A small self-supervised image encoder, trained from scratch.
Training: soap at rate 0.0019, 20500 steps, batches of 256.
Rows from block 6 of a small self-supervised image encoder, named by matrix and row number. Rows with one number within an expert belong to one neuron, the router's apart. Each number is 500 + 50 x the weight over its row's rms, rounded and kept within 0 to 999. All counts start at 0. Numbers have three digits each.
After each expert's rows are labels from the 100 images, of 14848, where the router gives the expert most weight on average: "colour at peak" is the nearest of a few named colours to the mean colour under the peak. Only what is clearly more common there than usual is listed. The data: crops of objects in photos (Visual Genome). In brackets: how many of the 100, against the usual share in percent.
# router: slot weights (model.blocks.6.mlp.router.weight, 32x128, trained with AdamW), inputs 96-127
# up: expert up (model.blocks.6.mlp.up, 32x64x128), inputs 96-127
# down: expert down (model.blocks.6.mlp.down, 32x128x64, transposed), outputs 96-127

# expert 26
router.26:573473503428486520469452445552510537410443449530584488473485498526454473562493520563570495448484
up.0:512561480489469433537481518431607510512458530529476451525514527461579557435453446535560487666592
down.0:473423485553475548507557513604480617507476488507438451458446617654513466527424441473521480496503
up.1:516495406434498495496576415534451359481463509536429506430490509463503511565448458562429493498476
down.1:566503441462501488451503635529410580540562511480528498514426528520462491521547477485442564489519
up.2:518570467475462557568497529473412460480598493478472531462500488515547511505583518555459482435408
down.2:456459537471528542422528500446582494529431516541469490466516421486538447496630484475498491510548
up.3:481454469455529546520513388407504530507588475500518514467434540522510492479415453502497615442520
down.3:582484544551636542537547479494470613472538560432542497564419537524550548484543418486467507527501
up.4:455476448486609513439590484465528532485393583506537405433497526460496490517508463490490487492544
down.4:536447450532507505525501557521604494381489495546425560528611522597490459488515505565460539556507
up.5:480528641457488509504475471528625493532518471508515499648483508516505401531486554415500528600559
down.5:407480589437479363517410394517455550487449592490500639453525506512544468421566533573528465506518
up.6:516559498533641499452483596467498479551494473517545578547568611463491455500496474441592532502539
down.6:556467454480463553514477505490544468503531505467490549505505399499520557475505472498387416429464
up.7:500471582500517571464295424421554577536468481532479465517410483450517486544509520489500583480467
down.7:473537498613484546487438464480444558542558429465540487515470527639598490476448483535465429531519
up.8:478517527484489559500544580554447510417553513580411448351440555460464498531581552463615500451498
down.8:542434399477508489450538469481457478489504516442522573601540557448378571452529499428513586494376
up.9:489553453545569537511554661501434511495507375500519558519476440507459441484510509540579475500572
down.9:494478524434489483432578471558491591518481588473471502432443504431506480539524515567427497441555
up.10:469483537446483596420496481545488496583527511579523536492484501499434513424428503420545488507578
down.10:535500498505491396394513481503601479513490509475471548502460528525590406560559424493426458475509
colour at peak: white (40 vs 5.3)

# expert 28
router.28:464455548518599550510480538534460535483493399488515422525589438502512464515527513484591493486407
up.0:558471444531437502497451504536563560442448533511447390534470549550474467546480551468511575414447
down.0:431542560574522411494510471431516489431480541564547476500438512444642505538487477482456506511500
up.1:499585503458525382572456548422513507513542540550484384395472494489496527500494456507478477418424
down.1:505498437484521381584535558493519572512433441530517578554513545464496461506481505491450536626567
up.2:455509454493459585488438598628461477478453511590498464467518528535471522509418438505554568459542
down.2:496469479499578597501490464475588518504501619462448566511505454536497558547518442485536421516471
up.3:463522544533574467524470490458574499525514581540532481536547494492491521461392473494520470602554
down.3:499404580383483480557572516479515559420542509528464546552464497495480488589514570555450518447523
up.4:499537480511476581405525471483485479487412494541513456508492504492576452441477518519524556457430
down.4:516539440490562450513506372474451549495479590499504437473439519479520443418471624501473457497536
up.5:508481466479524591554481476460585497545471448557593594502513507438506503402498543525514461534468
down.5:523526485505543483481533519434514517501491584486484577459523448468387511579455499463581424582528
up.6:585520523543483495546484478474500489611551436479478554493523504549420569589430432549514490646551
down.6:445517584548418535531440487459548500522567598492338532578499499551415558544410509508481530532473
up.7:459478521574506442511476431502383482482464423479484510501498442425471490504514479543578393530488
down.7:459566624494498499461486496467507556514530439444579449494405441519441498597607486464523484421453
up.8:476503472492538380453405502487527534489546426394507570505492635521538498417519470596510548497500
down.8:513481485527547503541480544552529484495456467562535557538368476457598553410572403472594453560514
up.9:629479524490453498521458471488494473499465532511466524480524542457597527467545506447380524386498
down.9:496540447583506521509577655482489491581428549626453531511328495572531511437529578536523542473487
up.10:550591458520558510521560502545460482512490543535360433509463539483559551519450486480483514493520
down.10:443457554545489554549390562519526490503480521496474502439429580507459503500545495543503515503490
colour at peak: pink (32 vs 9.4)

# expert 29
router.29:529491469529547537434516474534555533450474456510580473512586487584473539467545546546554591442501
up.0:502551449554500403571629523468536479509476455491502594564503565524457457510501520488478484459477
down.0:538502529406561527428505468440515526515504464488610412431454521506500392502542498464581444492500
up.1:423463414478480496513443527575530499470459495497490509554433500537515522437443486436497581464399
down.1:533516492557458463525533455466531497443500496563578489513535488501393457577589443539492425509570
up.2:501450512541547477651469500496486557488500487524409461501441507478531527574440519476556534504440
down.2:449457532505477520365467556428499543503543553562486456515566535510552521550566439396497514362575
up.3:489508542596501472425561505515565513448523487527536534529437491500374524447490534387449418523624
down.3:661530549403552481538521521544479501553511499540512425508563604469434597517501458595459499509473
up.4:506505450486472366539429578365561488516530529474474496402570407467401560526634513480558482437518
down.4:487517482602596464585400625448483494493517520534563505456399522569478385486465566508525525455487
up.5:506489504498499511574410589580484460420436449559537479509494425624513450534501480528543501457477
down.5:486443517523427543375488395451499445567547610533492497462518471461519480504491484589508444425522
up.6:565501496400526441501494504384493523504497537496471473430481485387601507557489364411532551591534
down.6:494531529569470540599516512485490519486481521519339524652457532563505525440491496479577476504446
up.7:384499503490480497616549602542510458504490507564599478493531500578553431492597567527456363437470
down.7:508519506633465587380516468540423504510456573476477474454541471539475391353478474464563497443513
up.8:502576486508498492484521468539462490455427468438537413506504544528497525467505498510368448481432
down.8:484480543578534518486514466551521503498469518476475508515560531554525504477557580491513497424485
up.9:501496457475457510476467483492581543476454503584495474490417563386474498522557458489516431483525
down.9:545550481512507447499455525493519469576504500509497377423456539549455481559523468603643477438496
up.10:428484485452451551520457546593480392542536499501516463438494495457512468519479593421620494568475
down.10:566502479500551503476566518499620478475488509480513520544502459482607504514465491497425471470504
colour at peak: pink (43 vs 9.4); white (33 vs 5.3)

# expert 9
router.9:589440515478578463513361483513418556544450491586581510578574447432494469501453467514582523531500
up.0:507475561601490578451565502498432432492460629547502504444521559495550449547442530459537481501477
down.0:535464441419552482453493553431561484495508473523515508502493524497442485624578474551499481477497
up.1:553381500383464509543442509597511408507455487522540523499559478561523532576495490484454563505537
down.1:528490495526509503445515533481468502542603572487458569517509460472629510495637495500558441533402
up.2:524438495496490494440550456444515456487551511490483485407490486442551528516478572467536507419511
down.2:514526365473532614464486470466474532544428483496492517512555499453600519502587471506461475473556
up.3:471494476554415510558495401491527511547464496502425405533491529465515529564484459591414527520500
down.3:598449607501418492481533558502593549532633482489377474491526548503453509434508430482461538410497
up.4:413417529528523492472528569544488484420448488594542563590498459451538494513623493475519447482515
down.4:502428492480582520488500436522466473577556454503448391464505551493453502437509416583520468505533
up.5:544403475457614500530523487494557515505500543474465450541508512587506492459493527595534576469428
down.5:462562503498541515477544454538489495388550578519395470519445465470521539485511486439613445494531
up.6:499548488502419534483427486508485472509527524370530549537495611492502537453422574543449530542502
down.6:535550462575496513458496505405469579523502554448565591504435503552441466442504485663488584495575
up.7:485503573457492485532610497572515519507535505583507503430577543430477505518543464510477488509531
down.7:513578421516440404475505471489579384445418517498553518484485513569518389609433505488497523565426
up.8:423519511568441457477458532555476450513488630476543500518507447501414511534606530474464498460522
down.8:502491489455451463542579550528491463498488545517480501471529517503595506501540453552435545505542
up.9:547598484535558523501537431459498645555406512499557509425608505500475523458546534389457526443477
down.9:488542522482577554514482543497444487521498577508530375475420516529568459462422517462516528545526
up.10:540449572592494541510391440461466470489413488553520487494508484557524505522505636552520490519599
down.10:509490457485431504509488500465453519500518444444457488498581532522450496579417517483489515517504
colour at peak: grey (62 vs 33.8); pink (28 vs 9.4)

# expert 27
router.27:556460573489556503499505610556437457413502454532488498449582516439463495458424481417535524507535
up.0:485517553375453509472502446553515476514455567480465500539585478537398615476499519652582473502450
down.0:446531598559492392539434483550485494607474507443524563414509455454467576513516578539552446498499
up.1:490499408596480577488545545521559586516512449499481541444495617408513566570487490582383506558506
down.1:435526589440528467404470524532478401521485505543491561437548517556398501463431392470485504507552
up.2:484517533554609486445540526499505518580499500493514457482434435518520549526555528494444652464521
down.2:480532568568503508472475481509459464562463532391485540361513620407499461516573478588459598489546
up.3:505575527446596500415577533455512583440535467513502516485525531467397504620548468463507611432563
down.3:479513518488450509527523492510497497538522507556469493553412486485444494456355555478489495556492
up.4:498538419511615519474508426426470499487546509443544567541524407422564462501377444506510535496371
down.4:530458444488536485527520497498509593473448535558475468514517543480468457474565448479511447440584
up.5:492497580475558502487589466428397553508632507410443487523458493451603523552521405579468590480491
down.5:460460403493493517513546496495497506460587427542381505509487498471524538469549559478492433563593
up.6:461511514512586503493495547478579522497497456572457533444555569488399500528530429413608542480461
down.6:535467479474488409455494551610398541512448549451476514419469490456413513441450567542528453485462
up.7:502484441502468538497497566498504565519474396499514528570529631585426504486479547447595532486515
down.7:561499481564507422553527545506491404504437510474450494508498504502518548509613574598503477513490
up.8:507508419544409480464517524424519436531525425499512465434438388468542459528499499497591505471578
down.8:481538491542420468501470422442499529573512471569512501445363503489522551450512549525518477478485
up.9:487489428433520494470434471506519498561439462550593497545547462583498506512593554468498506558502
down.9:473477497492547591395536446461596544508502606456495536507497538375570537556632547539531397429440
up.10:502540552517533507483400534397463542452559417524558461456455422496538475511501455490442490511495
down.10:487503430512457533485562612560479515528531483428465445446566444542545548483572560565560534464527
colour at peak: pink (33 vs 9.4)

# expert 19
router.19:499518505452538490464578500455614452408487561543390582469573448451493550441486553404560608490561
up.0:431495500510517511546451456589543546491425528475500547517481399459479506452478425471522521527530
down.0:600495459549523478415390531568512491542463491584597436538438536492505560410443505497550470431523
up.1:533541418490480448582533501493472488554513420640463452457471489411513501446538572612527500484501
down.1:506420541510417492514416439454440537504440497522574533545527530494394480474498406492546509473512
up.2:489472503484444608441483556543521599398571500517446535464534540516526594434471552432500542450423
down.2:534489533456583497503483550455471522588497453474532474500375564493539496515550502477476486394484
up.3:519498416500468462519587423509498493482539582537529492581527542513538494491565583510541418550475
down.3:554500486491551418488511413452475502494506502583502494553518583475513498544549392516621492494547
up.4:520488566491573401568510499478511504468498497541372552518448547507564552509491371488468398504611
down.4:501497446510400547433503480578418573491496509480509408545461482525523474500571475487473538556520
up.5:530548594537599477509437422508466477554487415436531430528501512423472479507350495445472430527492
down.5:525478462471586573411486480521478518469507492523425370483524460524452573554618593508534493474545
up.6:437491420481612516576524553585524538610429541545514501497453550507499538534438482454534514482385
down.6:564443632517556431422482523574468605465565446493477505384514526483503482496549544492428540452488
up.7:414569493538533565489475507436487517456479601440411448454475543487530587373450499466532522494427
down.7:474476489502477520417509484490540505562496445592501545497549383462595535478487476551465538507483
up.8:473480517459560497530482468379500629525470537509546523477539503504511508505562501493477454530472
down.8:487516488493494492572415552486563440478493544377470488496511465462537464415422532499466409495571
up.9:518458503414574486513567496570545514479465576453540496440565471546481412523486579483530571420466
down.9:477511475556465501508477579544508457522371493499514552603497512509536537638506532479550496554403
up.10:590510593430458507580484555453436573445519441500482464505538545519622375610517466470463506534525
down.10:527430406564618483518492468517691531501455498491448561529453478450613498522521435523531498560544
colour at peak: brown (80 vs 33.5)

# expert 4
router.4:561567485447548456480470502508476537485512462476576580391535483563395507463465527534492611480636
up.0:465423522392475526493467522399436487546544485486615484565448477498545445505442491435462529527533
down.0:621514587459426541504454502564455550560467420473431488550473506490519513507526507536462438567588
up.1:462510477481456557555470603497570481513482430505542505497488603440524418497509483495531503424473
down.1:537494485501493548498528439527511475534513488535548521507451455456493451441386461507514519504463
up.2:452559550540456438467453483519600512549497541506474387534526471474492423459552548513497482437490
down.2:541485558580473410599468581535502532518460522503502482559553501499460398400490623511537455455446
up.3:485589575493408515484524512467487500499528474501587475553555481523435532489483572493530504396490
down.3:506408479535509526497405491573505442493501425476493467480548434572534577573622500476417404545480
up.4:422496547451487564566475549608456601513561415503424401491538486454534499463467503525415535420483
down.4:478410412509494555505519392552523562486500624482494511548513530543527512410551498429531476535465
up.5:484495540484466513463495505554540437515501405523494509471503463471430468529423470553455473578464
down.5:576469436497537500514544422557479445430457505493548533395605514503443499496595465503496504432524
up.6:533508521497559473532476525486524494561518488463565459602493392438488534483457526389614534482525
down.6:554396544502487543482515572599543424458504516524469457476490460520567485601499580540496440408475
up.7:439392463535455525468516484525416505503465489549499540498505483507564425487505510498511565529575
down.7:574517619509479493563379490485455592486507507457578515497605447531527460520387540456526515554455
up.8:448548540487442599498661470486458520459508491495567520547527511480546504522511536538634578535473
down.8:425521510455534428526448583382547474460503487530462420564545419514499456446494479495440523553448
up.9:463562532421445499483499449438594442493615463548467474479570531504512555505537536570576436488524
down.9:556480533533526555608509470469506474406551502435453394556529512533442436480451461563481548477553
up.10:562501586416494563502534488469471515530576469507519428439566461455506528460575529483586528450487
down.10:486348545468464538483528565428518431503432518559493469552511484400500553530583517457474507459535
colour at peak: pink (33 vs 9.4)

# expert 5
router.5:495475527423566511533329607548522463451439532544603463440603437468420462488504470493637505486448
up.0:494628658476522520447468446498498503558518505521514530474468514485500590450478504454563427496528
down.0:480496473544581537334487554473504517538474458530535437435490524565484505378475505576476468441413
up.1:570487498443533525410516529419455487498513540528444399509440483593547606536542580528412480500535
down.1:523526538441518578414580508550475483454489498454477484493608423492466537574518536442591570307484
up.2:486440478444632502482557592509396495459533550512521504529584517515571507561466532371578493556524
down.2:571502512470438460516422564516537421514469388479453497432512419531484588463524445551429429502456
up.3:439514511543563558507505521536504541491592503609504609389474533471521455492478492558567492506559
down.3:503498463514555487528513486508442496478522456507495578485485498558452507494532453553495529489467
up.4:478567526457529469510479552487535542551497516515471540464542434437566536483552438497382520498530
down.4:495525512473477503499440506495508498429505423590576448525514472522479396573394494501430554533429
up.5:550499594397495466506476507535536479528531437613493479499483567460486483472568512494494509559514
down.5:488364473581512452530515498526515569499485503562527485522478518549453545456466494529512494466549
up.6:489471488554480482572453523509563568455449527507437521508504506516570538498414419498547447493520
down.6:501528547464509497488451447538525528519478486418506572468518466516495413660494451466476501498455
up.7:399515508563527596521495619555542539552497535482633588496506531509502406510479490487464487527470
down.7:505435543399499500500545429416506466480540588516554489496506488493433505500580432529465502482465
up.8:400430481495502545496487581507358542499538500450536505444413448508635511566476478434497551431500
down.8:462443464506477565431556540424563573474527485472497566542534506612535556455510477544487509442477
up.9:482550596389521486544551559483519488514451540498478533486544508479469498434475439468519494489472
down.9:467472524494464455485436475545475455459498587494543472464585437522405503569435440574566507502394
up.10:523406513506488497562431635483552500576560489539513519499518479561550467569534495522449432564555
down.10:432500534502381509412509499513469541519564468493457545410513531514539461439490482627463524495552
colour at peak: pink (25 vs 9.4)

# expert 15
router.15:474443617477418496515480527481573550426467607550410558473508491451564568442483442414495477497477
up.0:469483500469564488556410497414508478585537487468481467544459576458588369654443465408496459596507
down.0:575444436490520581594514439583556525379457551483466536564483491501431516544585565484542461448541
up.1:439482531452505480573541490403515471551501554473381570489538489591518491438511521599454512431499
down.1:502582503524585461371507521600539562528420415558543562498466498492497514520491486532484513506501
up.2:525465395537437507452463536433565537467544532446604424454477532576577431429529545549534467443477
down.2:552463490502495539529492474457513523506519596528557479595472504493552498598466495538496450474558
up.3:563471449483523553424544471547579506465442481537537448617481500507396536444517478521356528439491
down.3:500504583547464405630521524488447466484497504473507492472464486430527481551483590430471477537488
up.4:503589429484578477531496508520471436556440527426513492502582529498466423450501488555482522546493
down.4:521428519592459594479483546492399516505571471549508467522514525556475514461545577571499508529403
up.5:527516482435544505455520567435505399512403502534420506486462563434440499529487501538569460484477
down.5:462598559492510444458523460469493451556477540461542595496571466505535546476474539547453497515450
up.6:499545531507527515552557489486475457514502563440465450436527439468477490515541540390530485514414
down.6:488363462535517521378505459483441483501455447492496524504578572552469499451496554442506500446497
up.7:441449474479468524443490529485473556503547451482479417505492461482566492543550485531488480592620
down.7:566566450502500461504462492505520417577451485569549451508482544467529482534570461458451525429453
up.8:559507514475486611519529530523539541464510534470505459320437392485515406554391472499484542487494
down.8:567488547506506391494538504574513534596558522500548516573498515491595497509548496543430490463498
up.9:432587452524477522508538505509436522481483542509447487462587596526369545492542498499463519423507
down.9:490576451434473555600565516494530458553578445515558525514479482498490468437492512510387547516497
up.10:500432603536526503551519431431507492542534573502502527465568504571579465579527536456501599571523
down.10:499492488495491519556520568481571569552536575457532485446450382538505461476552472489480550456523
colour at peak: black (98 vs 13.6)

# expert 8
router.8:527483518460612445470463500478444459479493485616546531485553431383445473436449576499603608452486
up.0:564503556606643493478471506508499542540406491436494503439539435485553501464510496563426450533537
down.0:510490431443416495534622526520477455499535467401489524533496565527478534497519486494604502500566
up.1:561548488484497470490530456579423449489552517383497493576512502499374575521518462510493487465463
down.1:385454515396566495549508471544529455481537514538477482440482452561504484611531539497445374467504
up.2:446416465477554520477443529516456482555468544450574561509480467505410499550609468436545437548506
down.2:489453568480565519447517446515585487513465490482546472486485495617460527514561469470571474540498
up.3:439598452521603433466570478492513403509457465501407483481504501536435503504490513487528529459506
down.3:551469491465516480394393531486572544428480489462422430413443494497460455504542528500499537502532
up.4:530426610508522617532435476506498538480461522525516540428527455420593506488519479459527516588605
down.4:477496478567509480548589501424510526502463454500595544464480458499464538506505446585506489512546
up.5:534471416493502542478572466487527534554458589541478467502448490575455558463463431485563453464508
down.5:521564497475597480489473605512573505495430415411571455466542428531531506471520521410525547483550
up.6:512515476374523544439500464572516471433493493390496431516429593506425495429526471416482519480476
down.6:483498493489463520494471561457505594507480488554507576501545430547594474576507489464349468415477
up.7:470481523482605662511520408488578563514481444515505425496534485509412481478466503515517467471473
down.7:492496553470620444504479548423475511554489516456512534448433535527457596480533564491444516465522
up.8:511423479377537461508474489473516481489466462406458527549478462606566438548519466488516491433493
down.8:518564460527510504464486504489570502499471511553463392507491502410479482582601495466491406399463
up.9:447588500480485510422552524529560527431503479502579552408559471498423497553546491443410509437474
down.9:461507396480508551592514512429541463480437581512549414523491382589559474503459484463538401574512
up.10:512530508360514420486501473578483456505480513495426518493529616459453578575505438419472413554545
down.10:498407479568458509472517499550543492576438455560535539513448446500500524676484482544521438498410
colour at peak: pink (28 vs 9.4)

# expert 1
router.1:541478505457514519506406504467540535451405618602455566532565462438518473442450480474464522455493
up.0:441541472487530437443462524455490474422500583534489506487569485427538507472501520545514439553486
down.0:510566515460493507529566577500556509469495495538457518600499573478423498573484493459456487575516
up.1:546516455489485478618490506546454579476500525477564510571491461486560534459541444484480535586579
down.1:456456588522475428507520515572500495425579434573498477524506547537477574562364521600477535511560
up.2:439483512449503533494486621532498437514513439699528462494480477408495545480529504529496571566471
down.2:436540455511430402556494547460566478489593525471476445454565473446430453562514538457496455437512
up.3:570565491551553508567560445505497442470603538492464438507485468485492489507514455506501519538491
down.3:501546497482480473488530445501552551532511500517482528425518523530519530414476502600502511532539
up.4:439561513512633491488457437590514469504472503497559550503492380511421531575501497508432445491504
down.4:549497504411476564503547515506518404447457495439544376443576512574523520372599553460590498468486
up.5:517453555457517508485505508496446551537500489482588437486485520517482604451512474535575632450476
down.5:495475442476425549503429486446481607629464572535441476520463499482450422561482424540447498511531
up.6:338538423465488470499488513551448499462432531492503488510446498407517569486540587446539464522499
down.6:524431532551459520565537491523531563472489490427496498464541461571385419535532484461477495548503
up.7:456541544471511612514651418453442581477477502504483515449492485400490510499519616486536508549372
down.7:451527496512506454487423478433593523515498585475417509564577439489468581497537487474500509467520
up.8:571506526472519563536437649449484547375463502533437470547519502461537530497565474543529505491495
down.8:507477462493484468468447670373486507540534484617525437506401471506543484538567428512489565520469
up.9:529491423460468448488347521500451488582439616420498620473526534526579491460557509488489472453596
down.9:569544512444483534448451523480468502521431455475605473480465520525486444567526486492489603479472
up.10:500563474501528528526519463477362549475490596517482552563495479547511479464573473398603513429533
down.10:473486619576633518477452569466560532593503532524508503537447509473530499551479498538400496548538
colour at peak: black (44 vs 13.6)

# expert 30
router.30:547499544453535486505525477569582551431601521499437532467586526576461612505495488428566594537476
up.0:596492497517595483501479521517479497442511551563547527499538404399483533406398508562525433429555
down.0:500482530494456631401458501472523477601454484494438454536547433502511480528579427473451479522531
up.1:598478509507530487497379483528537461539460573433557579455506492595475558552494585508540421397521
down.1:456497542405457485504452490448494551420462594549554525430553488436492471562458457434449555462422
up.2:590480509456515566511499540411540546405472459450448500568554505522504472502435590480515546413480
down.2:500581502580419434488501469500555512523474593506533451452531450541498355514494527488499367473500
up.3:523445481545517506526524537527527549444491483488512462536523451393526507476507497474523499479484
down.3:430530463462468509611483589498514554518454437516507467473564424581491424501493460515451556601500
up.4:453490527461492541441484523474529456483446459454503464527508492495472490500591527477552391413532
down.4:541475499487510562487508521457481437547490496553574633454484460430502532528489499589544462524479
up.5:498458536495447533412404461502462567446498435511350523483520455473473422372485505486535506518532
down.5:558420568499477483521507450455490450587543504553536467513447543465548548548469471508528343393607
up.6:494407539551501531485464468551473433449489374454572431504480469526516518559499461509514578524478
down.6:512546521502509503614489578569498535526416572423515495518574457536574539506505491574634469523553
up.7:543439474540500570461383560421430525553535495463563496522500553471543518506516465372495578510595
down.7:495553493484464460594545603550491511491459458465439568400508451593471511477426445543497461536485
up.8:513545464546486504460538467468441446553462600491485547447456419483482612490464474426502621555476
down.8:486425489503480553490431575454515506549448398538469510517424514472449569503586376502487394468576
up.9:498555452510639494524634510511463513458506513517501463523536531413548502484445412479537532433522
down.9:467490432481620573428474570508456559483413437506500562481456485455641491419594486349491425542538
up.10:486500444434577524380502491526463486513490536457613500474462483594514512468503467510547472363500
down.10:441490529432509512452550632481579511498559582420560545493505484572525550498567444517441423491545
colour at peak: brown (72 vs 33.5)

# expert 3
router.3:502452528488523423498373516492542505510438507553467508461598395396510515454434454472505445585421
up.0:486475489498580484513442392392469477557473503505471502459484439551505542421497431611553440452492
down.0:535552500478441503460479562526430456445559479423477442506430540457503475436424614490449518519450
up.1:505542600492459563439507548494347511438598515551497551503505361586456478555495557551475502440463
down.1:502508493450508634434554548375516452521563405533499490365430497479456422470514429531503430443484
up.2:574501537542508542430528501506498580424475503483482523616477403403459481469474517397484536570518
down.2:518547447412509527502529517490493449543505679510542524562485552535476584492549521489459593422545
up.3:494532428495386441491469570606476379453500563467428469479468587507507370545443507525461508511531
down.3:581502518581566466579481468583483491497576387475567543552461417498507561497514534529422546591538
up.4:487476548455533478520499524579524460589506535512499508498494526492545495477527457409488469479436
down.4:521452444473493440449507461465438513474590535588551539491510613476459540492529439503525546490547
up.5:488476486486499478453581521430563415423448393538496511533495570541477533434535440557402525453516
down.5:438526498497465411491461525412474451454514565434484391446508517467483521573412530499516581501530
up.6:506611442584575475492505594545489486537494497463493527531522496459467574531496509522447599465572
down.6:526428524481546498391408384509514371444459533532495466489455463547499563534552503531501501470483
up.7:497532511480583505510504446527409514470462478536520523559569467436497479444487518476576506499565
down.7:455436462582494476445512555488518439475537523494525453464501514544508502537563552507504505493460
up.8:642427482455511560458505504468499458462557621483499588461432463503552518480448483522548475502500
down.8:481520545474527423496521525554517487533406441432461538425582491505567577493631457465564448491442
up.9:523550502481476522497492590536501514422451564387525506538582515518561497552492460504474556552478
down.9:503495498532536443503588573544466532555551555468480548555621579459546382470440455454436431607554
up.10:496517608465488502470523502477387432489524497627471427487462429514528498508511486491518591458449
down.10:526618484526456504538472613440520548506544482639550426540475544465471462489522391451507518487514
colour at peak: black (43 vs 13.6)

# expert 2
router.2:500437533480536490535452474428526559479530534571475585414574335444468511531536408444444507536405
up.0:521555528521512513413458538532507615620585431472487509496539518518479462511464441538440407480478
down.0:539471460422551539489552556421456421468500570513449410483491466487582488486508624479488504388489
up.1:449611467422507535515492485522498470616482467426589552471543492455543613528563467500541506508505
down.1:463488628598524519517471545464537394513426436495465461492501507578603497520518570498520492619480
up.2:620468480493539549455517529526446609501473448494535488543439431518465523421417476503577522474519
down.2:528465523431447492579500520683523489488524512529473502502505555486525477513549359457547527519513
up.3:456559576448453479490455501573499482559502512401514462469555492492540517501558553599478534532500
down.3:589513483539558505404440499407479537502516586528519505530403606506442549478542501520511494370530
up.4:370574501512526557423532489497566476457503474518526502461510451508419499470536466463540557460520
down.4:534500498499510543578488516489506528500479410436429516473506489543540516465512506551514534539473
up.5:499540543442459521504455556532508532468481503511495450447400372429479520538503472540502456522541
down.5:499582507448519519580539495449498620438557395489618488478450459490519561518465443524487456481458
up.6:509506522475549430405480487528433606462448589398559473526582507431456493539496519483438593557457
down.6:511559454536622525524494519535587475476437446444504613564454476541602482521504461468548605515549
up.7:522422538541480532473450492577576451457491490563518507444514455492488516556491483525509424496561
down.7:490593483334558420521550531489484539524533537487538508482531429486517621494497482463495507393467
up.8:508538581503477555540525479535581516495468569477437457517602484507485490444473559521515593353475
down.8:552450548452523521506524554487461407507379542496508463540435528418483546435659498560517494490465
up.9:455536460482603522412472434549514435533487546417523507560599524462451495491496601509490508517552
down.9:564498553555543426451483435524525412485539598585499500492492476520490495552463551505501399480577
up.10:586560454507474412520503497415442432523463501508523476534496435431493526532512401531520483517510
down.10:516404496504387519506502463473536442548428508498554512569591543567475514500537535492511506483464
colour at peak: black (43 vs 13.6)